A small image classifier, trained from scratch: norm rmsnorm.
Rows from block 4 of a small image classifier, named by matrix and row number. Rows with one number belong to one neuron. Each number is 128 + 24 x the weight over its row's rms, rounded and kept within 0 to 255. All counts start at 0. Numbers have three digits each.
After each neuron's rows are labels from the 100 images, of 14976, where the neuron reaches its highest value: "top examples" is what is common among them. Only what is clearly more common there than usual is listed. The data: capsule endoscopy frames (Kvasir-Capsule). In brackets: how many of the 100, against the usual share in percent.
# fc1: MLP up (model.blocks.4.mlp.fc1.weight, 1024x256), inputs 86-171
# fc2: MLP down (model.blocks.4.mlp.fc2.weight, 256x1024, transposed), outputs 86-171

fc1.753:126091121188122130092131145143119125125121127144113089114140111146125126150160134139162114132116106109131086134155138080128118102135143129100124101157104119130148122131106130155116128116128139072124123114157143104124149158121132149116125118135128145097155108
fc2.753:181094163076129105123109118095147122148173125111067115117093137109152167157125180143097129136158139129064150148129125114184157119123091139123144141097115144133145097081141151120146118121131132134118124126103093151099107143140121125110113176117122167068082093
top examples: finding: pylorus (34 vs 3.4)

fc1.218:149120168088113127188150086148161092126121143140158139142123135141123142105141079056094136110139137133146108115086151121113130105130116140179117101113107158138115115084126109130171122162150137128118136107106198114136111049132150156151148110157150134112132120
fc2.218:140148099106115129160098147085114162136118083141164133115105169108078144148108137104176158111096136165158134163152122129212125121126127141145156135154134122156162128107116143111100124177125119114134146125103112117135147137101130143153092162143153119167110136
top examples: finding: pylorus (38 vs 3.4)

fc1.618:137175091134158109170119121149146141177073128109115099129121133142161152162140154136127152095093099134126189130113134138155143135132103167116073132152133144138135117147178115096088132141131144123110133134125131156110165112117132104152165115136131111126154097
fc2.618:137134132063137164158112170090161132093157104150129135164126134131126127086133118155136139137145112152121102126124099146118127159129148107140161111117152140139129141151096136163186091147130128170139091120164088140107095101113113125092138110149125107146143192
top examples: finding: foreign body (25 vs 1.6)

fc1.130:121138092145127112154107125157147094126122155165132123094133104117094106108150109128124118156112170089110159152152101119113117150080079164143108148116136107111116144146124110140103118160105133132112108138192114153126105127134182091124097096142140109148114126
fc2.130:127166088107145107109109141139115116118121125073124180094186099131157127109107154148060059156105123130107108117161140105113117156154084114132158148130159133131125129110128185155151131132133134159161077130145154116138167111139150192125140139138134154133165126
top examples: finding: pylorus (35 vs 3.4)

fc1.623:106093118134134099092133156121139099125161117102163138140092136125131144134123133114144150112137134129127099130184105135131130101116066118125117105078118140096136114130095124159121105146148147127146097154166102125114108137093120093104131123087160146151070119
fc2.623:183161116162083154123119148152113127097131143134131169115097145171122124123108155143130065126119108114129122136128118117098122088100133141120131123158096087153083110106161116169105113122092124099105142094098141083133128063105174109124145169127147112115137114
top examples: finding: reduced mucosal view (62 vs 6.2)

fc1.206:118117156125138163168080126119116141117116135134135143148134135152132140159142146111103122127151144123154126091100107136087104153112136110154196130098114114128130149144095138112155155107126127108149127132120116166131116119097086093106165085161144093169111146
fc2.206:142151161115096161141139102139088140138142122097153122131129103103133118120104150147141151133151144141142108201113161138181128121146122174125121105156101096139135136115133117100117145140086109142120123133134129106152136122114145153070102155111153172098161068
top examples: finding: pylorus (27 vs 3.4)

fc1.281:121119132122119160066169178120127158134167120143151188088156141129147135133160117114145138115107118163111080132132107119154127134160106116179092151124110125122083120102118126136149127112121125120133121161127096161125118149107133117106111150109143101117155167
fc2.281:157130090125064156146110123137093131098097136100134149166154148098143120102102095091096062149130105132057183089118092139120120104113115154112101115105116130103128179168128123138103137087104164129113121117115135156116099065187130119083122078117108143103139114
top examples: finding: ileocecal valve (43 vs 8.8)

fc1.178:066158159171130126115161124109119112128145132148140097129127145150141160112141152150153129134139136133170119127138094147129128110108070110110118084149116165112136108132114129133129112177109124125113112096128090087126138142160160137137132122167146105094128106
fc2.178:130120130100127146144107134134134155151153119132109155134136127116103143093116107119158155120154107105122089149154127101125096087126170127155106160125130130085143123142097117128108088133136095135099111089121168096089183126127098145141143102107101158150125145
top examples: finding: ulcer (34 vs 1.6)

fc1.645:130134130132109113156143098138158163167118098116103126113127109125101110067113149197097113084113136125142139140107133107132148139112113159148146117197103113120103098136109175128113139136127105138167153080129110127142164178122160130102092168142136134108122106
fc2.645:093116116120110126100080118110140134153132142164140146126134139116086108104146161124144127115100114123086145104096103114120140095138179117107143119121131122147150127144098136124122106142088153121125106152153109141104116137132150152141130130116134107107118124
top examples: finding: ileocecal valve (42 vs 8.8)

fc1.388:109154141169057111127131109119144127090115141137150073094159148134135121134171140141159090132131160134179115139101107156140124103132120135134141122163125127116098098177110126158115116110054130151109134161134134166129123107109111130116136146130121126136172175
fc2.388:125122123095151105138158178127079141114118095091133140112121116129107079110119098139101140121155131107112133145131152116125113176146106120108119115087116122099111104134146098092154100118169142140109148111129157130116124132130157107141136164075109128106090114
top examples: finding: ulcer (30 vs 1.6)

fc1.214:121115175131133122158117127085131141155172151115118128122126131147102141129120152115118121085147118079146162141136123131094123118107108110092106136168155152120101080149137064129114131126122131156133107154155125104107115115128109117145103150182133133116107161
fc2.214:164151107143077139160091154150145123110125118155141070159185149115149124124129097121110093115152065138126132102168132095147074097143119096112131119108112074117147141137143122145111138107117178081117158139133162128085141130075118125146132097138138119154107108
top examples: finding: ileocecal valve (35 vs 8.8)

fc1.264:153125147104120144135147116153159123125137117124137177108142116140114152088152155099118092164132137145163186145085110099139114112149083140107107136140109128083130102107150128184141093063119137154153124176076132104159144139109159153121121109111159130103094080
fc2.264:115141141126135140120106074119151102140171137137133108124160153161119090143146156134145091137113133119104119127142175109151078117158120120155113105110141078159144105082116090095155143131089159089135184107132130135149095127165107165093137148100146092124126142
top examples: finding: angiectasia (28 vs 1.8)

fc1.579:098119149143200162112133166180136151136116157105177109107151127150113128164142118101133114134173124130098091106156125108129128136080085128121086138092122088141114123111092173163080119131126174113146068075162141128104126097112125125138100108148075115142142140
fc2.579:166134099114113116120119121110133109099186108136124163147160106136144133095114134153113159122105100124099119117093115113144162131143133126119133125131144127111125200127158134106106122175159102125109081133132090150079145146150129131126140100093139129142111159
top examples: finding: foreign body (30 vs 1.6)

fc1.236:121130092095148118122127141157121128178099137134152147126121141096101099083171117143156138135141154143113114158134087103098129146167097131119127163116088114116131109142109135149137128124120146088105118156128095133141101084102082132107119126113102156135139146
fc2.236:099105107153106150147124114122136124107157159146135108118133128192122129147130104128155128157131127153132100110111140119140123124128093113101156111103122161137146145160112123095143098139137139178075151127133114116105145088167166166127120144190144158092118147
top examples: finding: angiectasia (29 vs 1.8)

fc1.347:153122132126135160138152136090110168136128138150153117126117112124143106116161106102119114135107111134090108142121142137108179139136145113150113108145169159159091095099116089141091151077123132195145108183144125160120122116103137162127105145117121115112134129
fc2.347:108144124116155107134096113127162103116114112140103122098124169138123097200157118143143141132146135152066125105157148122163135186109140141124080175090122104105102118170103155113138091142147121141092133116101175129134111081140143118104104152153107138115108133
top examples: finding: reduced mucosal view (45 vs 6.2)

fc1.101:121108131127145114140140122111156118111108155119102153142086139125143122100113139076130153139083126097100128086140142167098156113122072150125078106103129164108148143112137135118107143115118139106083114117152146071106116103107081126131132062114113096138117061
fc2.101:173151127111131149129132117155149139134144096130123149103126130127127159118106129173089140156142126102113155191123141112137089123136130144135119171116150082159098121125102161141096113135141071139167123155091129164129098091131116101109141079133127146158140155
top examples: finding: lymphangiectasia (27 vs 1.3)

fc1.539:124152123116129162146106111069151135072142121128134124071087135097126117138122096153157119160137120115086164157125113108119103174126154148140099108132082131164105147119184134112141108106103094112105111126123139117117134131129134099133090131087151078095112124
fc2.539:097134126171156105114135109153103127088105113130141140120113146112125159141133151145131107106130128129144087132120126113123120114140156101136139156116182091128125121133159134113102173193128096109130134121091116174147112136126133119137181143140111155084181135
top examples: finding: ileocecal valve (37 vs 8.8)

fc1.273:134153147126129145090141138107121096180110103135101156154171158156138130182129109113156095131125141142136118115104077157133158165126122100086111120123119140100136133148097159129104111127113103122122162113166165097133159150120125148145173131157120113154101146
fc2.273:123171086089108140158133124131116093085114125128135090071112064100131105134083146128143155152125109138138112099144128108122162152118095144117119120204144129132118149136152085103129131134143119084187102123098106138131090106124114153136082143119165115110124129
top examples: finding: foreign body (28 vs 1.6)

fc1.590:103161098142147083100117101112105134131103160092105149141109141102092106091080109094115093117112076117130133160123108124134161147141111107132094115139106105116106150096117134134088143175143132115102111100144126111095079129115138131114143106162151132091171113
fc2.590:094119149162145095153139114115121155115147119168109139136131122113173148127160116135160136113091180134148140144137126134133082097125116147121094115118146086132132144128154136094106129140096123111147107143122116118116125140108137143132164112130125102125123132
top examples: finding: reduced mucosal view (48 vs 6.2)

fc1.231:108114152162110144122134094109112158136149133102119147122176093199153156135142135096127131170119103133113136189160118142129123087127123139160143142077162161151140147104136158123091121148122124148104095088149133109063108149165137145126085154111146155128144127
fc2.231:142129136147165186119120132112110088077157138114113147109116080100154132133088132115140155129141141094144120136136132145150118109133131117151138131106128140116122131134101135099148153132134118140132071148119115092133128113144129134124135120126135148143104089
top examples: finding: foreign body (27 vs 1.6)

fc1.257:095107146095080145100149123115127096138166109112107103153092136135135115189138152136133147124142105091151146126121151164147147118132129114150121103162119108153129132141123109106087109158148149130079097126155110148144148117128135095147133106140137149132107131
fc2.257:133150160170128141115149147118124090111086123139136093105117139146103150105102113125150114123095123145119148128144137115157110095140125137124128102087082110121151128128147117129153115106134140147082082143178148130118114101122158151119104134118140141134141056
top examples: finding: blood fresh (42 vs 0.9)

fc1.383:126117143120121148149166090135168118096120119141112158144176118122121090123100184130105118123106108124091143119131139095124134130138135120162117151130119152095112106113148119166139090148134152144074108124138098070121113118132147108120096133136104135176115110
fc2.383:117166099128129069118120135129099132119180147128154134094122118106109140129145119121182160131141159129129137152184131120138158134158082199172137150089132102137115144132117131106126123176112093118139113091117104161133129137149076126156113134100077142117112122
top examples: finding: ileocecal valve (80 vs 8.8)

fc1.175:141136075157154182120096112113111085144118159106108145103125125139110098137118140123161146147146129082102129156087123118089125132058122149161113143110146137106140087138096120186190130171161138124125134116157170142138094143138174159112126088153130124165110137
fc2.175:065138137170114092132111146123137154129148104116128189103145121134142104137173123121107123148157142114084125121143126134154144137140101122116156109147129122128127164113117104103092143187127161155119126129123126132091128153121090133112137143070102210143130116
top examples: finding: angiectasia (34 vs 1.8)

fc1.551:170131073126103109095152115124127084097089113111111116123118090121121104156101161144129109136139098126112113165117127142140119113160065153102149152101145107130085129158127083127121152119103159139115113140159150110143113115115159096119147113151102137079137155
fc2.551:102142154148142138096152142133138148154144146111131153139107168106152128113159128073134173117089153131191132114144118123152115160126148111182122092151099119125134123132158113135133123164123183112057115115170119174152159131124161137149120117140124155153140114
top examples: finding: angiectasia (30 vs 1.8)

fc1.561:115133169168096122143124125154106143130136117129140128122137115143096113180160100128139126145127130130137153161132131066075126080143143119166157076097124116096224156110102095103138116172168137133131106145175155176103151112127152101113074116160142112130141132
fc2.561:118149135103134121140148139128180085122120177136111088112101118127122137133136155147167129115158109102136114106173130119120124103125131123150135129123127141133103128108150152138109099101157099115108136119136112086162168116134103112144137177107118132123133118
top examples: finding: pylorus (80 vs 3.4)

fc1.519:156123124170118114123109127120099085108144077145103122122093094161106128102125118148112100149128183147167135168153118115132087173133125140176107099146149118138141076158119108118154103132138119119158135128130081123111097131136126097120118109143135147129139131
fc2.519:122166088145149180129139114137141090155141156117154105119156123144107059127138142140113145144114146126125154145138109145104135143145115159131171135142104149147151137094116146140105126114116149154133141116099129109169123105103143161072142110113118093125125122
top examples: finding: ileocecal valve (50 vs 8.8)

fc1.688:171141126137169125138131156149054077146113146104121127144147119166117161140159125140135158109098124112123119129151154143094108115122124116119152082123106114130157087106145157149115145109169162104134142157117132162142083109098142116126093145058138137091141116
fc2.688:109147116104123123117119142089120091173161156139123159068147128098142075131116145115148114152126107118120138150107113095160085122144110137129104141159119146155131115148180131122131104106111099168117078125077178071093120163162159124122145133137119156139115129
top examples: finding: pylorus (26 vs 3.4)

fc1.702:148107135140103134096096131152125094196106157169157137095108137185100159101142116102146133123156157117151136125097086121122102126120151138109084141073160156132161124122115118114128146177124094131094111153143174077139105140134156144158116138148082162138092102
fc2.702:112059151076200117155105098134130137108124134139150119142142140107128121149096144101136141093151160121156164098104115188140131134115083107136157170130117095110120077168103091124124150078127138127159124097099103122135089138136166116146152147125117129104144177
top examples: finding: foreign body (32 vs 1.6)

fc1.59:122139136162124117131144131131145147093139097131133097088179117142144121150120141096119150148115110148143131122109159119111135094119140126168110119049174116145073099113097116125165128143132127143118141118133065057137133123122145131127138100171109117110148172
fc2.59:089105118104117130105152119104113131151144125118125141150136116130143139094127163156128119149122144144113121139128087168145131227101117151094103140152098123146113136111122151137138119136142114130136103107132124139112079137115124143144137117104127118134124096
top examples: finding: ileocecal valve (60 vs 8.8)

fc1.717:144148143109112196135122107151138147189162117076170115117156103103160136110160123093099102141117139135130143119094104102170125140139143134150125151130088142140155143125114144128145096166132113108136128110109136135133107124127129087153139120113096100155102146
fc2.717:085122142121127117148163145085116095124135122116142130066140112142136131153097149142093141110138115150132110108129114135156109173104115125106148110108116141164086135181108137085075142148126111137136128082170106150159107150102124149154131119122135157089178111
top examples: finding: angiectasia (44 vs 1.8)

fc1.534:131154146124110132138098118153111081098149090156087120083105133143132098108132142159127166144130122114129120141167139119085099157102115093079177131133096119079111113110129118101147094093140158126113081137129123107125158118128156138109128137167103110128142103
fc2.534:095109116135142081105136116129160142129117160106153095175116137128094097146138128132163124139128125120127150144097130120145165143164126147144122084132175087139115136097122129124139148123147112136153151109136138134129155121112145134131151155118122199121116118
top examples: finding: angiectasia (33 vs 1.8)

fc1.731:172102101120158144125112140195149143150131173138178093120118141144123138096152158094144126182141112114115113131146109162169110121102139144131133132120116099142125182069099090157125118146088132123124165103123127109110173069140134153165143136142123113139147106
fc2.731:115153161096107126124097104121134127139084080117141138116145124118098103111129148141105099102114143124151120109138177096106114126144134120130115129134106143139156063134143146135144132120121144132096081123109161146150069166130115142096088144085148154154104132
top examples: finding: angiectasia (33 vs 1.8)

fc1.421:129089136177150144117107171117134136103156143148127110141122098116107145138124152132153141112135080123132125131141151145132078117196133094200118101149163142122154121167109128113092097166154171108148159130098182132144139113145163133096132069097158129117158147
fc2.421:113120153044115122123098160125137122145136123137124092121117125194158122093100141139195138136139152158136121189132146116095161121123116151115150114097117112105081127096119151092101147083163137117131157123148133128096155103144084143126120158116106164158120141
top examples: finding: ulcer (30 vs 1.6)

fc1.631:120095159117101116147165152130132153145126107128166160169137166114139134144146142133109118145146130158171115108081148118181117110117112139128122131163128142131123144123150111127119156145105143167125132125137068105107126095128149077104064120125117137139118110
fc2.631:133095153116081151158081122113123148128125130148123075119184090164096117107123133131150117116139137161096152104120120131077066113145153119135147175115119118110123102162143129127104105093150171117146115147140181127131117121148145129146155100122120116148154124
top examples: finding: ileocecal valve (31 vs 8.8)

fc1.246:106153150146103142115108128176112120119121111132108107102133095123129143165123140182141097110133136138146130153164102140140092142125151130132159142112133144083093144147124082156089113132151126119111151100160107119096114125146173111149128101146097116131134157
fc2.246:117115124119136128175120110117126106187111124136138090135132155105112113104138104145109116119139120156070108099130115123127119131126126090109147154145144170146144114140159176147134112097112145153102092123112112119128151098125116091119127138148123125126071187
top examples: finding: pylorus (33 vs 3.4)

fc1.387:107113132127124140101127218141123098129109143142118129114147094122130081084145104139162106149115147148115145138107163127129138168133142117122110113099101136108115098105109096106129121158140117136167137152166145120142113156113122119132101078092125086123095122
fc2.387:130105120127189094089136109110133098123103121122155104098164116109147123124123124146153120125170100125105099125174132123077116131146123109129158137146159167166159146117128130137166112126105145136159116118131128141138141114138162126121161104125086122145144088
top examples: finding: pylorus (38 vs 3.4)

fc1.285:127121121193063124108074135125120090112111101099138108139177123104092127135130187116131115150120135084084099159115140118142113131095109171137071141132102105116113169137168100139089188103109153087146103141153108137096160119120160176129151116122130116110163126
fc2.285:135140144104160092111104140141143128119140147150147186121136149105111174114138121168123114164102125128191114175121163100116100146130091140142132096093136097149142133145144186139125127150108169085174108129107142114115094145124126105117148172158164131116155152
top examples: finding: ileocecal valve (30 vs 8.8)

fc1.234:131134164124148114124085098122134142096142139120136139108088129120134107145162115130151140114140096116098103166142168164116118132138149071140129145122154117135112047139114080117114096086135175110118140145088146131148151121135118137093137111109160133074129146
fc2.234:126124158112154119153179165142126166128125140134115118114120118138124151107122144155145174102106144154130146111114103118115120090085113188100116117115107131146126135103118172081145114120181095143153114156089123160108123152090117142114113165158142160133094118
top examples: finding: ulcer (32 vs 1.6)

fc1.322:105145135116084149117151141123128157102186133128109179148153142150123098158120140171144102134110125110101127153115157111124116124174181147171119157132100090075105122153141100084169096096136135096143094134137114092123100147118128085118134137120128166123121108
fc2.322:129127099125139127180137127106130109155132130092123123094108096086131171137087147137122150151122118104108133104104076151124165163107132132119123133102102133138134121151114127139131156178097112147105140108157133159135097115157102106131098133137114105111141116
top examples: finding: pylorus (28 vs 3.4)

fc1.384:163075104146114143140106111091129153154110111116116154161137155116189095125163165112146148125109098127138133154139098158109118146154179121139119146126143120184185137104148085118124112156150118153108087134126119123128149165145118147134126107130166093114121129
fc2.384:138121152160124104105114115149148125147131130116120122166126074168123189143110115106116117150127177130099128108092130118131117093091125140120114148139110113117128101080146144166135205097107135126158135110092178101133097173123142161132131158175152109095144157
top examples: finding: ileocecal valve (25 vs 8.8)

fc1.82:163114143121153138140130097101131113116131160132102113067122138116131118126172136090119158152150080137164105113136119134177166082182126156142131130120112116167153126135112101113101082168108096112144091127109143135112151102133125128141103138066133082113155122
fc2.82:105099149106151148122144130152117157113079061140107161150136126155122127135133174142151101130116086115136096099139119116128091151172129112146166131100139094091154125103124135127129171094168108124114127141130111135127173143089107152162101157095131125124137119
top examples: finding: pylorus (58 vs 3.4)

fc1.435:158091204116100096129162148155112148064102083145120137151139144118142129137110124145144118094112103087137130126133136150150131152178132130132156117105145121137124145115142102129134084097133119127096129123145154125087125132101093145114179113074116133097161128
fc2.435:109145144149109142094136149095155142138165143127130110148140119139128147130136139096084117160073109157101130111095128123147103093089100105122121154119120141095120129111146132108129134168152153145094108134110131148159128129111126131160127122214148134124147130
top examples: finding: pylorus (50 vs 3.4)

fc1.430:141112145144124117074152153143110124139141161128129129119152137129150112133151132119137122141078174153137062162113131133121115132114098111131131134097120134178121170127109118158162114127147114166112118135095116140142090098167127147152132140124095116165191121
fc2.430:133121132126199124155136131153179135136097144141123136142113110102119142129137099136097087125132089124134148152150131129173131112111146141100112100126126070145099085131116124119127134148128141126094141095084108133105151140149159051094099107178134117112128118
top examples: finding: reduced mucosal view (41 vs 6.2)

fc1.511:134101119131143143142151152111123145171152098127137093089126104107135156146118150133180137110145123119138181102063158116165125148180152113131168096140093138137176143118147131124163113148098138145088135138134111127123119102170157148150153122140128185078136131
fc2.511:139109174100141127132129112106135120151123131087170126138163127157092108116130094135104125154132110149168132150162116170137151123173097080126115131159110141143126096153134156122087167136144162106123138079116098158119095110094123149110130148127107099132176095
top examples: finding: blood fresh (62 vs 0.9)

fc1.761:121125102153137154107124138111107159119118103139140091116129146115132107131098153130157129090150086092102163095110080121140108117131134127118106092097170147117122154134140102152101116123145125096123157082168110184144128114148129090083115093130106138146139136
fc2.761:104102187119095099121103175129147158142132120138134136136117141154131134087135099115109135138109146144144169171106148133120122157145144132102116125189166149167166104122160141152099148146111143128155149160097106147091103114142166133149166163166132112126095136
top examples: finding: reduced mucosal view (59 vs 6.2)

fc1.207:137139109134117119142113122089158107112148142096127142106107110101097101130170120168135148105119115099102139080140095117105106137103105109134127136072145139091095110085125146123041137109111176135121128152105139097139115106150131159130121091130086118103149127
fc2.207:111148153117119150110146124119134161139158116166128109106159171139161124099105150127120129145122123103095179138135118172154093138135128127144105140155131116121107128119123155089139130098145116103122126131188109148120091144058103112120115107131125174142106098
top examples: finding: lymphangiectasia (25 vs 1.3)

fc1.541:160141109138143162123098108111120131124142120137115123102092146171127162156125118097115127152112127109166126148173128155134143112133165136143113156093139082120153138107114150089141114111135156091110146130163112083127100108090170118145129100118129118114137140
fc2.541:123094133132140135107124164162141144130106123126191104148159133105122130104113131180167069163165138146070129092107126108140136142100107131114123158105066167130102189135083073166134116158127119105142127181144122133115129136121101129175150119175110130143138097
top examples: finding: pylorus (34 vs 3.4)

fc1.568:174110103160135112145135145156162106117143126148121160093109105124148138129123137137125118115097133117143170097123189124131189106170104110107128127137115123146136105107189141170118092107123132118108106123146107138126137110152116166100118125147078142113132145
fc2.568:097148112149097108129142117086119092177063160166152124137121114133142115133130131139115104150115100116138145126189098111139081183121119144133159089097105098118130096141141144127141130105099138171137126126114110104147111106132142122172115118111087119104146095
top examples: finding: angiectasia (35 vs 1.8)

fc1.147:097105138114117141121146147114100117103096109103126129090144142153124103128131131151121126127115116125126140131103159122133155141142108108142137096136129159117128151151134110119137128141137147167142131125096102147100126138119182105111165163113093178192129133
fc2.147:121097112153109130136119125181166106125151110108156074142113113152073104131114163109154104087117141107130092101145168104113114105135151146167141143119143151142149107152150108110141143114194111121163154127139089154166113155118163129169137114137104162123114118
top examples: finding: ileocecal valve (43 vs 8.8)

fc1.692:135092139126129154102161163119155084119118161144113123141102139116114109115138124149119155137122135155120132141118138117091114116119177085118098111167117141131137115142161161087086166118095146142139094127158066121135142095107118121114142147147097067166113061
fc2.692:143149120162109099110136143121120062146123172158116120115138067110150104199116159089104118112167146122093137111089136123133124135143132144141128143154187103184107145100145103132155123111127081148174097143118128131131138149103139136109157155070106112134120157
top examples: finding: ileocecal valve (46 vs 8.8)

fc1.523:148070100131084143128152135155105161165138164132142111114108098144112148134118101123136108138116111164106143105112125127137143166105091160142096164109123094094129116170100160142123113091117125172122145130131123115108156112144131103145112120109122086104159113
fc2.523:133106132106110136107118162122159115116120130147138122147153126128146088116137131108082129135129130122142125099176132108139127129159134124121163123149098148119104142169176135107143118143106112145147103108139118140129150091149142118127111083121180092131126155
top examples: finding: angiectasia (31 vs 1.8)

fc1.311:106120130140105128105136107132137156167143117127068093133150087164148149111124129142110125129116107141138178104103130134130108085189139118152150167150174094156152105132183137114106123112147110097113101149112136148098099111152123130176103099129114132073120111
fc2.311:106130134097137180166089161080110096113140135116142118162132154168128057129132152158132106126133147105100119182158139164152103127148104083136117083129130151166118173132132089083160111126142133134140115104150152132110133121160141170105117144117100139107132121
top examples: finding: foreign body (31 vs 1.6)

fc1.104:132152120123125135141153108112132092164116139140129152109148130137139079119127125123146117085138094125107133138120176123119120159114106182166166153137115105106103151123107087126106101066130145077109142164151156099133170157154157104134148119203134149145096123
fc2.104:157116108154129133141132110183149132116147149120126128146150110125155148109134101123127106152102125120149146159119095119144108145146140062078125144119154147093107107135175112137128157134124149154102093157107130095110139144086114137140078101106072131107129130
top examples: finding: angiectasia (27 vs 1.8)

fc1.662:130113136127167112109176123112118134140136131108171057107168164151144142162131128130081090171190119131107174099108096110104139131151102129119151141151154123131134130124135145135128113139116116119129116149114127119059114135134135092121139121126103167124189111
fc2.662:123105121114129120130124104126131149123140125102137118110142105116103145132122125157074166120089122119152089065124110129149133137163082137124124169116120124111144096085167134147142169105145140115146155108101154084116140099134141177099137118139124144119064185
top examples: finding: pylorus (26 vs 3.4)

fc1.179:175130120104139117110163119104095099138135143105128091113130117117153146115161111133130142129155134127131125118137094180129062111110124169121155100078130168157128122127122120156145088142124103113121143116120123075097128150119085098128089133148115113105112123
fc2.179:133107148128160130088156164116113091119103136151152081127162147118109147114119128118126110124136134119088137113131140120120173124144124126127158102152120113130120125120101142106155137083097100138027130132069139113129128150135131170129177096142134161119101093
top examples: finding: pylorus (25 vs 3.4)

fc1.245:095147176131172091116114118137165124116115142076157108140150116119135102139123134095129183114124131151132126132126111135142122123147094149139161156136122160102165156122098166113133094108111134134103089149130115102100152101136143117126143123122082129069083092
fc2.245:094127121090114162152125143184099127144146116129094114104114118136127176134139123163088119132137081103072182105142121113172109137076148093123109099123119136149140123114128092154088134138160104153164150134133136127157129150119131110153140100151140125121165148
top examples: finding: foreign body (47 vs 1.6)