Rows from block 4 of a small image classifier, named by matrix and row number. Rows with one number belong to one neuron. Each number is 200 + 30 x the weight over its row's rms, rounded and kept within 0 to 999. All counts start at 0.
After each neuron's rows are labels from the 100 images, of 14976, where the neuron reaches its highest value: "responds to" is what is common among them. Only what is clearly more common there than usual is listed. The data: capsule endoscopy frames (Kvasir-Capsule). In brackets: how many of the 100.
# fc1: MLP up (model.blocks.4.mlp.fc1.weight, 1024x256), inputs 172-255
# fc2: MLP down (model.blocks.4.mlp.fc2.weight, 256x1024, transposed), outputs 172-255

fc1.330,214,193,198,215,207,198,179,129,241,175,150,237,138,148,229,157,221,136,183,224,187,199,161,135,215,190,224,109,197,192,205,147,215,173,144,202,212,201,144,164,178,201,190,209,174,211,165,224,148,198,217,191,216,230,203,187,207,179,176,233,189,214,164,192,201,210,186,235,206,205,231,180,235,190,207,209,194,196,186,195,189,265,176,188
fc2.330,209,180,212,181,186,176,203,232,183,215,207,149,210,262,183,243,202,244,225,131,197,159,165,213,150,173,163,207,178,217,240,190,206,158,195,188,174,234,254,212,185,192,204,240,226,189,178,235,199,222,221,188,213,260,153,274,215,222,234,184,185,224,250,201,209,151,200,187,145,188,138,197,167,212,216,221,197,209,202,201,225,219,185,200
responds to: finding: reduced mucosal view (39)

fc1.461,193,223,239,179,167,171,209,218,167,172,214,234,223,172,191,175,196,220,230,192,149,175,137,171,192,192,199,143,170,218,181,222,192,174,171,168,231,191,169,218,198,180,248,221,216,205,178,233,221,220,246,201,210,204,197,243,131,187,188,225,173,221,151,169,185,158,199,192,227,186,208,234,188,180,196,165,180,251,157,233,230,181,238,228
fc2.461,244,217,212,184,178,244,174,265,214,187,160,220,224,189,225,215,230,203,227,116,247,189,198,202,241,191,234,243,154,236,194,187,211,163,175,192,187,214,222,199,178,199,213,175,216,236,252,204,242,143,215,192,153,179,190,183,233,239,211,187,195,189,237,162,252,214,175,226,212,215,202,153,218,250,216,268,205,227,201,203,184,236,177,166
responds to: finding: reduced mucosal view (27)

fc1.396,221,209,186,199,179,199,220,223,211,254,204,165,202,239,185,219,171,212,241,174,177,169,220,182,170,158,177,216,184,202,173,230,191,189,128,268,177,200,163,204,238,216,150,194,207,222,191,217,216,159,208,198,194,226,243,218,158,216,190,236,218,182,129,194,167,193,219,230,205,176,196,171,180,189,175,200,201,232,218,237,281,268,164,124
fc2.396,199,236,116,182,190,228,181,216,199,168,231,178,231,202,215,153,183,211,210,234,216,200,182,251,182,171,227,212,203,206,189,196,146,213,233,202,143,204,199,181,209,178,258,256,145,234,222,206,218,146,196,224,203,231,167,209,181,167,192,171,136,168,213,198,195,187,223,217,154,225,193,169,201,202,208,211,155,135,190,209,198,191,228,202
responds to: finding: ileocecal valve (39)

fc1.332,215,171,196,211,244,212,232,170,220,185,251,181,241,200,238,172,150,198,211,185,225,237,195,208,175,210,222,260,246,245,240,205,174,228,216,193,193,157,204,215,230,222,169,272,169,252,224,260,177,216,164,156,180,194,162,208,165,240,224,245,238,222,193,190,203,180,245,200,190,141,211,206,234,236,196,172,209,180,196,220,238,210,227,168
fc2.332,161,192,250,235,219,178,202,211,243,222,149,209,177,259,180,225,194,251,189,184,203,226,214,194,166,223,167,210,212,197,196,231,234,151,185,215,182,175,214,216,193,237,190,139,191,251,178,222,236,207,156,105,253,235,176,273,205,146,194,246,200,218,150,234,257,240,174,205,213,172,209,213,208,207,189,200,221,146,198,196,196,207,171,208
responds to: finding: ileocecal valve (65)

fc1.763,178,180,145,164,163,228,193,174,178,243,202,165,194,184,215,218,164,199,236,211,172,164,261,208,199,131,229,240,229,225,200,187,258,244,186,172,166,196,200,209,204,190,152,236,208,236,143,198,205,189,196,215,213,182,204,224,153,191,225,229,218,247,156,223,215,231,183,187,206,223,159,185,229,235,226,163,198,183,164,192,171,217,154,233
fc2.763,158,180,192,155,214,204,191,199,154,202,214,155,228,152,207,201,196,214,101,225,222,230,228,196,154,170,191,186,224,164,150,282,245,89,163,224,191,209,218,170,237,208,233,249,208,189,211,192,228,172,160,232,197,204,168,163,178,173,201,177,211,205,260,186,285,211,197,213,294,190,209,185,255,153,162,282,182,218,204,203,188,200,174,155
responds to: finding: reduced mucosal view (38); finding: ileocecal valve (29)

fc1.17,210,187,215,195,199,189,205,204,209,192,226,224,246,217,196,174,197,258,271,223,155,177,197,226,184,250,205,246,241,166,223,164,257,218,192,189,201,196,178,208,257,207,236,213,233,184,220,241,220,165,169,223,166,210,197,158,222,195,220,185,220,200,255,200,237,191,206,179,187,238,177,195,201,215,165,194,181,199,151,180,173,158,211,206
fc2.17,203,218,124,200,150,171,165,178,216,206,195,178,218,250,273,179,142,215,210,200,201,178,216,187,221,169,252,177,185,182,211,234,209,235,249,202,192,194,222,190,157,214,210,173,189,220,164,183,222,156,240,212,221,277,218,155,167,231,172,214,226,187,154,182,191,200,258,194,233,149,212,212,178,189,228,220,210,212,211,247,215,195,175,193
responds to: finding: ileocecal valve (57)

fc1.252,209,179,163,203,200,211,203,194,181,228,181,182,241,106,144,198,131,198,213,202,204,219,157,221,173,214,162,178,228,206,160,261,208,131,157,235,168,215,168,133,233,189,167,221,178,175,170,198,231,206,212,233,186,208,248,248,220,180,261,154,202,232,181,236,217,142,204,184,206,207,214,146,224,159,170,212,254,151,200,222,231,236,214,209
fc2.252,198,262,257,202,157,206,215,196,181,206,203,183,240,187,245,203,268,220,161,196,192,162,251,169,195,218,197,193,228,175,191,220,215,221,224,177,208,252,161,211,162,223,219,174,191,198,200,169,187,184,248,173,181,221,146,197,159,169,219,272,260,161,207,221,228,240,202,205,178,206,180,218,243,270,179,215,221,229,218,173,170,206,228,185
responds to: finding: ileocecal valve (30)

fc1.248,152,195,174,214,200,195,180,165,229,160,162,175,233,227,172,200,167,252,212,247,202,198,190,272,174,210,191,208,240,257,195,208,210,227,192,222,163,216,173,242,197,206,241,184,183,147,188,192,203,229,180,192,230,197,154,181,175,178,187,238,160,164,242,179,189,172,179,175,218,157,222,195,156,170,221,179,247,207,168,189,202,200,179,160
fc2.248,198,209,271,181,244,233,223,200,169,214,210,248,177,192,204,158,185,164,197,261,197,184,188,166,207,205,159,190,179,168,167,211,215,178,196,164,201,170,200,191,209,190,163,200,222,221,122,202,254,207,254,189,148,175,182,159,193,245,168,237,239,171,221,235,247,229,206,171,228,217,190,213,170,243,192,186,162,176,233,208,212,175,196,194
responds to: finding: ileocecal valve (38)